From a checkpoint of a small masked image model.
Model: 32-pixel images, encoder activation gelu, encoder patch size [2, 2], encoder layers 6, encoder width 192, decoder width 192, decoder layers 4.
Rows from block 3 of the encoder, named by matrix and row number. Rows with one number belong to one attention dimension. Each number is 128 + 32 x the weight over its row's rms, rounded and kept within 0 to 255. All counts start at 0.
# q: attention query, key and value (stacked) (encoder.blocks.3.attn.qkv.weight, 576x192, the q third), inputs 0-95
# k: attention query, key and value (stacked) (encoder.blocks.3.attn.qkv.weight, 576x192, the k third), inputs 0-95
q.72 [117 160 206 160 148 150 125 109 145 158 204 155  99  84 173  84 160 113 152 142 129 121 121 120 118 190 160 109 123 198 114 156 152 117  95 139 111 126 111 149 134  99 145 121  66 154 155  78 158 108  92  83 103 123 135 106 139 219 140 105 162 109 106  97  90 111 121  83 160 161 149  63 161  74  78 123 149 123  97 102 166 159 148  94  87 101  70 113 112  96 133  81 132 117 139  79]
k.72 [117 105 126 140 143 129 106 103  71 105  86 150 105 151  68 146 105 115 132 120 193  99 145 198 158 117 139 112 128 144 159 173  98 112 108 118 135 141 150 201  82 111 169  84 163 157 119 130 133  84  71  77 130 177 138  66 143 128 100 153 142 126 176 169  50  72 120  33 145 140 125 118 116 151 183 126 125 107  84 128 166 125 103  98 121 105 135 143  88 120 145 164 143 148 130 198]
q.73 [132 112 119  96 127 137 141 149 123 118 139  58 118 101 145  51 149  89  91 127 107 169 110  88 134 131  88 111 140 142 129 122  58 216 117  66 183 175 118 117 180 135  99 160 139 106 136  80  68 221 154  79 189 175 142 112 157 122 187 124  79 144 135 115 128 162 141 173  94 130  97  72 171 119 152 113 114 137 121  70 101  84  73 180 137 115 153 167 114 158 145 183 122  93  97 150]
k.73 [142 107 146 128 130 121 101 179 147 124  95  43 144 154 128 105 178 136  95 128  82 173  91 129 133 132 132 123  85 132 155 112  93 185 105 143  95 176 139 137 162 154  85 167  88 139 140  80 128 138 149  74 155 134 131 126 105 114 161  90 119  94 114 148 131 171 128  79 134 112  79 124 143  84  84  86  93 120  66 116  99 175 117 128 151 115 112 120 110 138  88 117  87  93  42 192]
q.74 [109 138 124 129 114 120  70  99 149 140 150 141  65 169  86  85 147 117 114  89 133 137 147 133  65 118 149 128 194 109 113 150 110 134 125 102 109 156  92 121 112 132  81 140  89 127  93 130 172  71  87  97 156 171  48 126  61  71 155 110  43 154 190 130 132 162 135 104 130 113  56 108 149 122 168  89 125 114 185 115 143 111  82 152  86 114 109 152  69 104 109  99 137 118 114 183]
k.74 [ 76  96 133 100 168 105 116 184 117 111  88  89  85 161 125 139 187 153 131 130 147 132 112 178 119 161 161 143 161 113 114 144 122 149 132 141 119 160  93 130 119 154 138 130 143 158 115  81 132 103 115 150 127 124 114 158  92  89 154 185  99 136 138 153  74 154 172 128  78 129  64 128 158 157 125 155  32 143 157 162 180  92 122 179 165  42 156 118 116 159 130  58 151  92 173 128]
q.75 [ 97 169 105  75 123 112 116 116  89 129  85 140 186 157 162 109 132 155 125 127 109 125 123 104 130 126 111 178 142 149 126  91  97 190 105 134 141 136 112  82 147 179 125 126 149 146  85 112 153 172 155 135 161 129 123 168 137  67 164 111 104 133 118  80  84  90 201 155 213 138 143 153 117 123 123 118 182  39 117 158  95 190  95 140  92 136 166 112 168 101  96  97 133 101 122 193]
k.75 [129 117 111 123 105 141  47 160 160 184 110 103 164 155 190 113 133  99 157 166 158 123 136 137  40  82 162 121  85  80 106 158 121 183 129 161  52 118  98 105 165  99  76 131 139 161 163 127 100 153 122 103 114  61  27 119 147  75 157 125 184 150  90  77 146 137 101 153 180 156 128 161 167 142 133 148  99 194 106 102  96 133 136 114  88 158 160 135 163 117 157 108  89 133 119 120]
q.76 [149  77 106 154 142 116 174  82 117 138  84 135 111 142  86 118 120 131  83 120 153 168  96 158 119 109 102 139 113 124 104 136  92  78 139 118 153 125 147 117 151 160  73 115  55  90 117 125 139 104 166 182 156  72 138 147  81 156 119 177  82 150 137 162 131 135 153 179 109 122 111 117 162 135 162 162 101 154 156 102 117  85 158 169 151 118 120  80  98 194 137 152 104 154  71 109]
k.76 [150 145 142 135 128 145 110  97  81 175 104 129 112  86 131 170 114  87 150  91 110  82 131 141  60 147 184 149 105  99 124 169 161  99 159 163 136 117 104 163  87  78 196 121 106 139 127 155 180 132  65  60 116 129  74  94 123 108 109 112 146  32 156 113 198 135  97 122  90 177  98 111 150 173 146 127 133 106 170 121 120  61 140  93 118 135 118  57 115  99 155 166  97 161 120 127]
q.77 [156 129 118 148 122 127 168 113 108 168 162 150 111 127  55  72 163 133  92 125 103 156 110 149 114  85  73 116 122 132  67 115  88 138 115 119 143 140 100 116 146 196 119 141 162  93 112  79  85 145 153 126 187 113 139 148 114 121 143 143 120 177  93 138 184 164 141 175 127 146 103 129 138 151 145  59  76 112 147  65  76  94 155 172 125 133 119 119 162 208 147 131 126 112 113  55]
k.77 [123  67 127  92 135 112 198 135  58 102 112  96 139 192 113 134 146 166 104  84 128 151  99 192 191 101 110 126 121  78 165 113  93 123 112 101 103 141 145  62 130 134 145 157 112 112 142 117 104 145 127 107 153 147 113 203 126  76 139 153 110 128 158 200 111  95 156 147 110 139 139 126  80 166 145 160 117 150 146 195 139 141 128 154 124 109 163 139 114 165 138  90 159 115 162 157]
q.78 [136  68 204 109 112 158 165 135 132  77 192 135 109  83 128 107 117 208  99 155 139 118 133 139 112 121 123 131 122 166 156 133 140 106 160 121 111 182 101 120  94 140 143 164 145 144 110 115 172  98  65  46 135 105 108 141 105  85 149  68 117  56 106 102 142 126 122  98  85 210 137  69 175 133 107 141 147 140 114 150 125  91  52 124 150 113 162 188 127 102 160 140 131 112 144 147]
k.78 [166  59 143 191 113 185 122 103 121 125 156 123 149 206  53 134 112 148 100 138 149 135 125 123  92 113  98 134 131 147 182  99  78 162  91 117 173 181 122 165 145 157  85 153 132 135 123 175 161  98  81  93 142 153 147 133 108 130 118 139 110 101 121 156 163 162 114  88 124 142 135 120 217 155 136 141  81 130 124  81 120 128  71 166 102 140 162 115 139 135 110 162 135 168 107 124]
q.79 [164 131 139 122 165 111 141  65 124 177 165 162 136 103 105 119  94 107  98 116 138 117 129  56 111 157 118  96 172 163 170  92 123 102 137 121 213 129 103 188 153 109 146 155 120 151  86 123 141 156 146  87 115 160 166 145 138 176 148 124 167  96 113 127 163  96 113 109 119 151 144  73 142  58 135 105 181 158 105  63 126 107 152 123 106 162 119 123 110 114 114 176  59 147 127  55]
k.79 [135 116  99 141 159  74 148  82 149 137 132 178 140  97 133 138 146  99  86 160 146 109 219 127  71 168 126  88 144 141 171 154 103 122  84 104 159 124  86 162 116 164  82 121 113 162 172 172 107 141  95 143 141 115 101 114 127 187 146 121 161 107  91 130 152 150  85 142 106 150 168  85 140  88 126 139 126  52 124 101  91 133 157 126 111 118 131 116 142 146 101 175 137 130 112  99]
q.80 [163 114 151 142 111 122 150 139 103 101  80 171 142 150 166 178 138 146 103 120 126 128 127 146 129 122 113 161 144 133 131 125  92 134 197 134 128  48 151  87 106 116 128 121 158 123 114 119 171 186 117 153 124 185  66  82 157  80 192  87  97  63 143 128  81 142 187 145 208 161 147 150  76 137  59 136 145 121 157 139  96 100  77 153  93 192 140 126 114  84 144  86 154 162 126 181]
k.80 [148 126 146 135 145 133 106 153  54 110 129 140  67 112 165 148 132  85 129 139 183  90 124  71 109 121 111 123 133 120 106 109 133 141 169 162 142 177  66 126 164 151 170 140 119 135 163 142 126 172  72 121 127  81 152 129 115 139 125 123 167 125 141  43 204 151 102 117 125 111 157  78 128 147 118 130 130 199 107  90 142 132 124 111 150 127 211  63 176 156 186  87 165 145 176 111]
q.81 [ 95 140 163 115 153 113 133  80 103  96 181 144 103 159  91  85 137 146 117 123 141 119 146 120 131 118 128 133 120  93 104 113 118 103  96  77 115 155 126 130 134 121 157 127 143 166 181  80 103 159 130 108 128 138 118 168  54 196 127 128 106 126 130 111 152 142 142 119 107 112 120 115 124 167  72 115 176  65  72 204 134 129 145 163 137  98 105  78  84 144 103  47 150  86 141 112]
k.81 [160 139 148 117  60 152 188  84 133 105 124 104 118 165 196 103 141 144 113 122 107 137 142 183 169 141  96 120 114 153  62 154 167 151 161 170 183 134 180 138 153  72 114  59 161  68 111 104 160 115 159 144 139 127 119  74 170 112 169  64 100 102 123 101 123 149 134 156 131  91 131 184 148 137  97 154 114 127 184 139 150 103 130 144 197 146 111 142 148 137 186 190 107 158 158 178]
q.82 [117 117 151 161 146 113 117 132 163  87 151 111 121 164 127 108 123 132 125  82 146 140 176 119 173 117 157 148  77 102  83 106 123 143 124 209 101 174 150 179 163 126  98 177 105 157 181 114 138  98  97 120 131 171 154 103  93 133  92 183 150  91 145 158 162 129  97  99  91  88 110 133 134 132 117 138 117 111 141 110 101 180 140 128  77  88  76 188  83 195  90 168 170  99 112 103]
k.82 [143 112 141 177 137 105  88 152 200  94 110 127 122 107 155 123 185  75 180 143  78 153 183 107 138 140 156 107 133 128 140 153 149 145 108 202 149 135 106 182 132 135 109 170 146 167 190  56 111 120  72 124 100  99  83 107 114 108 106 126 216  95 134 142 203  73 102  89 147 113 139 119 149  81 124 141 105 117 122 117 156 176 134 109  67 135 114 174  97 117 121 115  87 120 107 117]
q.83 [104 146 121 133 179 108  79 175 129 194  84  77 100  84 107 174 129 109 129  66 153 107 109 126  99 190 128 125 109 144 150 159  97 112 104 138 117 214 101 132 177 136 108 119 159 171 112 102  92 127 110  77 137  92 124 147 128 151  86 162 140 128 146 138  76  87 134  92 102 169 135 126 114 142 173 149 143 118 127 113 143 128 161 144 166  79 139 134  81  92 129 132 142  88  76 103]
k.83 [111 167 156 109 147 130 180 116 155 173  50 149  90  54 114 112 164 105  99 105 164 139 142 137 136 179 130  96 159 173 130 152  86 145 111 144 155 144 116  99 185 102 166  93 148 143 135  96 132 147 132 132 142 139 160 159 114 176 116 207 127 166 175 111  76  90  97 129 156 185 179 122  97 164 203 129 109 150 171  73 157  89 172 135 149 141  93 178  73 141 154 103 128 104  83 117]
q.84 [123 149 132 132  78 113 160  95 171  94 157 177 121  72 140 114 158 104 118 165 164 107 119  66 100 122  99 182  87  87 117 111 105 134 139 167  98 166 157 164 142 140  85 134 141  96 157 140 132 156 147 200 132 104 104 126 109 111 146 117 139 100  94  41 195 117 133 152 129 120 127 205 159  72  92 155 114  83 164 150 113 157 116 122  88 200 156 179 141 165 163 165 136 149  91 114]
k.84 [127 154 117 123 157 145 114 138 130 155 110 155 165  96 168 113  90 116 130 163 153 161 131  49 125 142 115 102 136 112 102  98 123 119 116 134 131 135 184 132 133 105 122 140 178 140  84  93 120 110 142 150 140 165  76 149 162  99 169 109 142  69 119  93 141  85 153 143 148 169 164 173 169  83 112 188 141 125 172 120 105 222 131 141 108 157 211 120 116 110 100 131 146 148 120 116]
q.85 [123 180 130  90 169 136 149 137 129  65 136  82 187 132 171 132 204 155 129 154  99 142 108 152 163  79 128 143 178 171  74 166  91 165 159 131  86 140 123  87 123 132 167 124 108 156 120 106 118 128 192 184 110 146 171 113 122 170 159 118  86 178 117 135  94 142 120 191  73  97 114  81  83 103 170 113 138 152 147 156 105  30 126 128 125  98 108 178 129 153 118 189 168  81 177 131]
k.85 [ 94 143 120 204 146 156 142 175 124 164 139 148 111 143 150 106  98  96 111 133 119  84 122  90 135 160 135 197 128 104 122 138 149 156 176 160 122 126 119 120 117 114 112 115 111 119  99  94 151 105 130 134 124 174 111  82 105 143  98 162 111 154 148 114 107 150 139  97  61  86 103 128 107 185 207 119 141 139 188 116 146  48 144 114 121 133 148  96 129 133 146  94 119 136 142 133]
q.86 [127 116 113 128 123  86  68 139  90 111 147 124  52 115  65 166 144  97 121 130  68 134 136 104 107 107 118 120 110  71 122 138  98 142 160  75 140 111 102 114  64 137 135 103 121 133 159 155 104 166  56 115 146 120 108  99 105 109 137  90 116 105 144 137 191 164 114 141  45  96  69 103 128 146 163 116  93 147 156 139 174  99 123 143 168  56 130 164 120 156  96 165 119 140 119 126]
k.86 [112 163  99 135 110 100  90 124 132  89 131 106 147 190 112 170 140 106 156 113  89 102  72 137 173  95 161 151 168 111 142 150 188 158 152 124 135 150  59 126 117  88 123  87  93 113 152 159  69 108 175 124 124 110 119 116 153 159  87 136 124 237 175  95 160 165  93 168  36 103  98 138 131 159 167  75  64 117 156 130  96 128 154 102 114 180 154 133 201 114 115 138 130 147 192  92]
q.87 [168 123 135 113  86 143 111 117  99 141 131 143 121 103 139 149 148 145 126 129 125 111  65 111 130 162 106 160  62 150 113 192 159 113 142 156 138 126 138 126 101 105 147 133 110 111 118  88 121 159  18 154 141  99 156 102 160 132 137 128 118 101  94  68 105 124 121 146  88 137 247 154 125 135 153 124 127  32 137 132  97 162 138 130  87 159 155 136 112 137 189 144 124 118  82 144]
k.87 [165 170 137 109  98 133  93  86 136 141  85 212 115 139 151 155 120  95 134 123 150 128  94 130 135 136 135 139  50 118 118 162 143 122 107 172 145 131 121 149 153 107 147 103 101 143 141 118 134 139  60 195 150  87  92 108 151 119 123 146 118  66 135  82 103  97 112 193 150 123 204 182 139 121 153 188 146  61 161 110 128 137 172 143  54 170 130 131  90 144 154 140  74 164  66 140]
q.88 [130 118  54 141 137 135 118  71 137 112 141  91  96 188  78 122 127 154 119 140 135 116 117 181  84  57 134 159 204 109 181  89 136 140  84 152 124  76 142  94 104  90 168  81  95 132 111 143 139 123 122 197 137 126  89 126 124  75 170 135  99 129 152 111 156 156 126 116 123 119 144 168 101 114 126 155 153 155 135  87  92 154  85 109  91  73 171 141  99 130  95 144 161 123 162 124]
k.88 [134 161 100 229 154 122 145 107 125  88 157 107 133 160 173 117 120 112 105 118 157 134 132 154 101 135 127  55 122 191 133 144 145 168 186 134 158  89 104 139 169 113 150 114 109 105 132 149 145 139  93 107 129 171 159 122 151 125  98 122 146  85 171 133  86 131  78 159 162 129 155 133  63  66  62 122  82 148 124  89  83  91 111 125 192 141  83 101 149 108 110 143 157 174 180  99]