{"model": "masked image model", "dataset": "microscope photos of single blood and bone marrow cells", "train_examples": 48542, "image_size": 32, "crop_scale_min": 1, "horizontal_flip": true, "color_jitter": 0.2, "method": "mae", "mask_ratio": 0.75, "loss": "mse", "encoder_arch": "vit", "encoder_norm": "rmsnorm", "encoder_norm_position": "pre", "encoder_activation": "gelu", "encoder_mlp_ratio": 4, "encoder_head_dim": 16, "encoder_fused_qkv": true, "encoder_bias": "all", "encoder_qk_norm": false, "encoder_layer_scale_init": 1.0, "encoder_parallel_block": false, "encoder_inner_norm": false, "encoder_drop_path": 0.15, "encoder_patch_size": [2, 2], "encoder_layers": 6, "encoder_width": 192, "encoder_positions": "rope", "decoder_width": 192, "norm_pix_loss": false, "decoder_layers": 4, "init": "orthogonal", "residual_init": "none", "optimizer": "soap", "beta2": 0.95, "lr": 0.0019, "beta1": 0.95, "shampoo_beta": 0.95, "eps": 1e-08, "precondition_frequency": 32, "max_precond_dim": 1536, "one_sided": true, "adamw_lr_other_params": 0.0012, "cautious_weight_decay": true, "ema_decay": 0.999, "steps": 9100, "batch_size": 64, "epochs": 12.0, "lr_schedule": "linear", "final_lr_fraction": 0, "warmup_steps": 910, "weight_decay": 0.2, "adamw_weight_decay_other_params": 0.01}
Rows from block 5 of the encoder, named by matrix and row number. Rows with one number belong to one neuron. Each number is 128 + 32 x the weight over its row's rms, rounded and kept within 0 to 255. All counts start at 0. After the name is the row's rms in percent of the matrix's.
# fc1: MLP up (encoder.blocks.5.mlp.fc1.weight, 768x192), inputs 0-95
# fc2: MLP down (encoder.blocks.5.mlp.fc2.weight, 192x768, transposed), outputs 0-95
fc1.175 099 [120 106 155 132 109 119 103 131  90 127  89 126  96  64 143 159 116 138  80 147  99 137 137  91 117 133  25 130  57  81 108 132  92 167  97 141 156 114 112 107 144 241 111 148  77  99 128 126  65 143 113 146 108 126 101 112 136  92 134 133 111 142  91 143 138  88 165 159  71 137 146 136 138 117 151 102 159  96 114 130  97 136  98 108 109  97 152 196 142 174  88 110 157  89 130 135]
fc2.175 097 [157 122  91 130  87 112 119 102 158 167 185 143 132 124 134 139 138 115  13 121 146 137 113 130 175 160 146 118 161 150 144 126  85 140 125  92  72 136 177 125 115 107 115 179 103  62 122 106 183 144 148 133 250 146 148 164 121 164 155  94 128 124 137 105 115 154 150 124 157 123 117 107 144 144  91 160 105 135 169 105 116 172 141 126 153 156 101  77 121  81 128 122  98 159 162 135]
fc1.176 100 [ 72 127 186 177  72  94  60 167  74 130 124 136 124 104 157 122 110 129 115 126 136 116 131  94 132 140  66 152 114  70 157  59  74 165 144  95 104 140 124 144 158 161 165 115  75 139 132 169 100 144 103 144 115 131 121 130  86 117 210 106 103 145 154 112  94  96 138 146 156 211 165  79 156 106  81 140 166  78 123 136 137 189 131  84 134  91 103 110 174 118 112  74  97  97 165 148]
fc2.176 105 [158 152  81  66 122 143 172  88 113 110 151 133 119 148 114 152 137 110  88 136 121 145 107 155 144 131 174  98 139 187 120 210 175 118 125 159 151 116 139 123 142 147  92 189 135 131 152 117 107 101  83 117 147 120 124 161 166 148  76 120 171 122 100 160 127 138 161 170  80  53  47 150 133 127 169  84  98 168 140 126  99  78  88 101 137 202 141 133 118 156 101 231 153 133  80  91]
fc1.177 129 [102 147 189 127 130 139 152  92 128  96 117 135 164 131 124 114 153  93 177 181 125 129 159 172 122 159  71  94 167 157 157 125 154 134  99  81 103  95  95 118 128 122 195 114 162 141 114  92  93 112 151  93 150 177 131 131 107 137 101 113 102 118  99  92 149  64 170 122 103 126 171 195 147 163 156 130  83 170 109 147 153 124 183  28 145 132  81 163 121  84 115 158  89 106  85 133]
fc2.177 099 [146 132  85 119 123  93 105 147 139 126 138 157  73 111 134 177 101  91 181  21 140  96 126 130 122  68 123  88 117 140 109 147 129 125 134 151 159  88 157 125  76 195 114 110 144 135 149 206 157 135 119 124 183 109  94 126 120 150 116 142 165 146 132 138 111 165 121 155 142 184 115 136 119 131 123 111 136 116 191 167 119  92 101  80 140 123 146  64 117 184 117 182 165 118 135  65]
fc1.178 075 [189 126  89 102 111  82 124 126 141 140 188 129 135  94 102  96 171 202  96  83 107 137 147 154 153  95  50 168 143 133 147 134  65 162 117 193  95  95 125 164 120 184 139 154 136 117 125 110 112  60 165 108 131 127 162 146 162 165 145 132 121  92  94 108 134 148 114 103 130  96 114 114 146 139 130 120 166 107 152 108  95 124  96 168  77 107 148 145 136 206 140 101 124 115 159 171]
fc2.178 080 [110 117 128 116 124 156 156 166 117 127  96 144 110 186 140 142 100  72  90 169 158 138 123 101 113 148 160 130 101 126  79 115 101 106 156 117 162 131 164 117 127  91 139 112 113 104 147 153 172 182  79 145 255  71  95 125  83  78 103  86 167 136 159 119 137 132 141 133 120 177 150 138 109 107  83 125  92 161 114 136 178 166 143  79 181 146  91 110 118 102 126 139 130 135  94  74]
fc1.179 095 [135 137 126 126 104 110  75 121 119 135 133 121 120  92 129 184 134  95  92 128 114  98 167 123 119 204   0 142 128 139 137 110 104 132 131 106  90 111 137 127 122 217 175 137 130 116 103 155 102 145 146 137 101 106 137 170 106 117 195 114 117 147 119 101 141  84 223 155 151 207 121 153 142 162 123 135 119 161 148 124 125 148 100 153 143 130 145 122 149 138 149 112 163  77  94 127]
fc2.179 101 [144 133 134 113  96 146 141 112  82 106 156  97 128 178 108  86 137 116  60 132 105 123  92 130 153  76 197 106 114 117 140 166 142 119 135 191 142  98 122 117  96 110 107 121 112 118 140 101  94  96 128 108 255 151 104  65 142 159  73 119 161 121 126 130 110 162  75 136 112 130 107 111 114 118 143  85 148 121 102 141  96 111 157  45 131 112 125 145 119 141 119 199 109 115 122 130]
fc1.180 105 [141 130 117 141 126 156 189 108 161 161 106 149 126 143 124 131 134 122  93 105 155  97 154 154 157  98 197 150 139 130  77 103 166  89 164 186 171 114 127  96 141  95 140 106 128 144 133 118 145 101 101 133 211 112 111  76 153 160 128 137 160 102 126 132 124 125  67 125 168  83 113  84 120  98 151 104 140 163 138  94 141 132 147 100 103 108 123 143 133 137 188 128 172 178 162 131]
fc2.180 100 [133 154  95 166 119 145 102 135 132 165 130 141 151 147 135 141 117 143   0 134 119 122 157 125 138 126 141 124 120 132 127 114 129 130 129 146 140 119 142 146  80 137 155 152 131 171 138 127 130 120 116 144 255 129 134 141 137 148 157 110 149 113 122 155 130 109 132 122 123 140 158 131 139 139 123 139 119 122 142 139 127 142  98  62 145 125 117 132 137 163 119 143 121 124 165 127]
fc1.181 095 [118 106 157 105 131  71 100 129 101 120 140 143 135 124 142 143 156 139 153 153  92 122 139 123 123 177   0 143  93 133 142  94  89 184  93  71 129 116 129 140 139 171 118 154 112 100 113  75  34 129 120 148 126 133 119 173 112  85 139  68  80 146 113 103 122 112 189 133 106 185 147 126 180 159 143 152 146 115 146 191 151 104  97 133 121 127 120 134 131 153 131 124 149  66  81 125]
fc2.181 107 [139 147 115 153  63 136 125 114 119 117 165 108 104 151 115 117 112  91  61 127 144 115 139 120 125 112 198 111 151 129 142 171 134 111 151 194 111 107 119 101 106 140 149 137 126 160 134 173 163 119 131 124 255 147 114 108 149 186 127 187 145 104 146 123 126 136 118 136 140 134 108 149 108 127 148 112 140 147  82  93  83 142 146  78 162 129 132 122 125 122 104 173 111 139 120 132]
fc1.182 078 [ 94 121 129 185 128 160 140 206 112 180 148 171 170 137 128 140 134  88 168 107 115  80 145 172 120 140 192 161 172 161 152  83 131 104 182 146 140 133 134 116 164  97 171  83 157 202 116 155 189  84 113 136 143 140 117  68 172 135  84 114 160 110 155 176 100 148  45 127 172  88 154  98 100 118 121 127  89 125 108 182 165 173 164 164  53 129 124  96 141 100 181 131 139 138 141 122]
fc2.182 087 [112 170 120  77 139 135 131  93 119  90 101 137 117 134 156  72 129 166 185  95 142 159 133 132 130 124 100  76 117 104 144 177 127 161 108 124 149 105 115 144  88 125  97  99 113 100 161  93  89 154  71 153   0 109 122 160 118 165 156 160 133 146 126 162 167 109 120 119  98 127 102 147 126 159 145 117 132 149 172  93 136  50  96  70 182 132 155 163 141 153  83 180  96 113 103 125]
fc1.183 089 [ 81 116 122 143 179 117 112 110 147 144  99 146 113 196 119  85 106 140 184 138 158 160 190 180 122  67 227 148 120 108 216 110 183 131 145 143 105 123 143 137  93   0 120 108 158 124 156 160 134 118 120 113 150 139 165 178 143 137 101 143 135 153 198 127 180 153  82 128 115 116 160 137 123 146 149 121 122 162 166 154 155  98 197 130 128 116 145  91 134 121 138 161 109 169 132  97]
fc2.183 111 [137 136 150 178 122 140 130  95  71  87 161  53 104 108 153 142 122 140 186 139 100 114  56 100 134 159 101 131 144 133 121 135 152 103 123 127 167 118 125 126 144 132 165 160  97 131 119 169 114 144 121 113   0 142 110  79 106 159 101 102 122 110 123 107 118  70 130 167 123 130  74  67 101 100 128 113 121  82 115 131 128 194 134  63 119 135  76 138 118 101 139 126 160 172  92 124]
fc1.184 077 [128 136 156 123 130  99  62  95 101 163 165 141 168  86 104 120 149 153 135 127 170  93 101 143  88 156 130 132 201 138 145 171  98 147 123 114 137 144 122 123  64 233 104 175 101 117 152  78  79 104 108 166 129 149 160 177  93 111 155 109 107 143  91 109 119  96 175 138 124 183 140 103 136 152 161 112 132 107 105  64 131 134 150 120 169 135 131 136 148 154 130 159 146  60  93 148]
fc2.184 092 [128 111 129 136 140 121 190 168 121 126 102 151  99 196  92 118 108  96 122 137 108 134 130  96 124 118 101 155  41 126 109  88 105 139 121 145  93  78 141 121 172 112 133 108 126 155 107 154 124 149 133  98 255 130  42  96 124 134  96 122  99  77 138 128 123 184 121 131  88 103 124 154 120 109  88 122 120 161 136 161 119 147  56 119 101 143 120 112 111 114 158 110 107 136 155  94]
fc1.185 115 [105 115 174 127 170 134 154 120 105  90 136 102 136 123  68 144 117  37 183 163 150  78 126 164 102 136 121  91 146 112 126  90 218 118 134  64  91 120 142  61 164 114 131  97 208 151 128 128 118 131 162 127 124 149 137 137  68 114  90  90 121 145 170  67 173  99 157 151  63 148 109 137 126 140 103  93 123 171 169 167 161 116 157 157 141 131 118 123 117  63 133 191 128 163  90 119]
fc2.185 130 [134 165  69  95 102 117 104 132 101 171 114 170 138 122 147 105 158 131 161 116  99 165 145 121 133 110 100 175 161 109 141 151  84 115 133 124 165 107 130 195  38 119 133 156  83  58 119 144 144 133  87  79  55 130 104 153 159 158 150 171 131  90 127 158 124 151 149 115 214 163 154 122 132 101 219 177 152  98  86 109 115 133 125  47 146 148 114 135 114 146 120  74 109  73 136 157]
fc1.186 081 [154 105 136 144 148  82  79 124  83  89 191  84 150 105  62 153 159 118 166 143 129 109 147 116  95 148  41 108 121 150  83 145 116 160 106  99 135 175 111 129 144 215 112 110 128 141 140 138 136 154 125 130 134 117 124 147  49 108 140 107 106 196 146  85 141  81 214 113 134 215 124 148 161 149 110  96 155 107 135 162 102 109  74 123 168 119 174 145 187 150 132  94 166  62  87 173]
fc2.186 086 [123 149 136  77 122 168 166 109 124 169 107 158 142 150 157 108 101 121  62 144 135 136  94  89 167  97 130 175 109 113 178 119 125 112 120 122  87  75 204 142  53  91 151 174 107 122 117 115 142 112 116 112 246 156 145 149 185 132 149 133 106  93 131 155 139 176  93 121 116  82 121 118 102 127 161 162  92 138 123  83 154 162 138 119 123 146  58 114  60 116 158 172  92 174 169  95]
fc1.187 095 [145 108 172  84 139  57 120 104 100 127 236 154 154 131 131 134 173 106 151 152 130 120 131 161 120 157  50 111 166 169 137 137 123 109 149  79 115 127 198 109 115 178 127 151 112 123  95 102 130 133 144 183 123 123  53 176  65 101 120 135 133 118 175 122 180 128 195 179 120 214 136 107 144 194 107 188  89 146 143 108 140 130  97 101 163 177  82 102 106 105 140 121 138 119  74 128]
fc2.187 092 [ 56 145  83 152  99 179 161 196  71 145 106 113 102 161  97 103 125  93  87 148 101 134 185  95  98  86 181 188 121  90 160 147 142 129 155 185 130 118  54 140 158 118 144 130 163 171 107 136  96  86 134 106 235 124 174 104 139 120 118 174 122  88 129 138 108 142  60 119 139 105 114 180 161  95 162  78 152 138  88 149 121 125 137 105 122  89 145 182 100 116 145 104 123 105 142 127]
fc1.188 107 [ 57 143 168 185 178 143 139 151 109 150  92 162  78 161 127 110 106  74 164 148 150 111 137 148 157 115 225 125 123 102 168  70 215 109 143 138 141 147 162 130 139  17 149  78 133 147 134 159 150 131 113 155 136 118 132 110 159 112 102 110 166 105 198 127 177 109  69 107 110 102 148 140 144 126  94 139  99 146 166 127 200 144 211  80 155 103 121 131 128 140  78 164 108 170 153 131]
fc2.188 115 [126  95 131 111 141 135 129  97 120  89 146 125 141 131 135 131 139 126 255 115 112 126  84 141 127 139 105 125 135 152 140 143 127 156 100 123 143 129 117 133 155 163 118 135 109 104 159 110 119 128 122 112   0 157 153 142 100 148 136 140 119 132 113 142 127 119 119 131 119 155  95 122 116 111 162 105 118 118 132 144  92 122  91 118 128 133 140 122 152 121 138 116 134 129 113 122]
fc1.189 076 [182 124  91   0  74 119 134 130 111 118 155  95 149  95  88 160 114 126 128  48 141 141 195 193 149 103 103  82 127  89 132 169  96 110  92 103 115  70 112 136 134 164 138 118 113 141 120 208  82 145 146  94 136 156 177 117 140 140 137  96 148 154 114 108  94  84 178 172 122 143  99 157 144  75  67  93 162 134 185  88 119 156 163  75 136 154 137 115 107 149  95 192  94 121  94 156]
fc2.189 086 [123 131 146 234 178 120 145 160 135 113 117 174 135 127 147 119 132 118  82 202 162 120  58  65 125 172  93 164 118 179 120  65 128 147 145 126 122 142 158 142 126 139 154 151 133 102 122  77 207  97 120 133 145  81  57 140 124 102 121 147  90 113 101 130 219 143 174 129 122 105 113  78 111 189 163  97  98 150  91 176 122 113 112 129  97  81  53 157 149  83 128  48 192  87 167 101]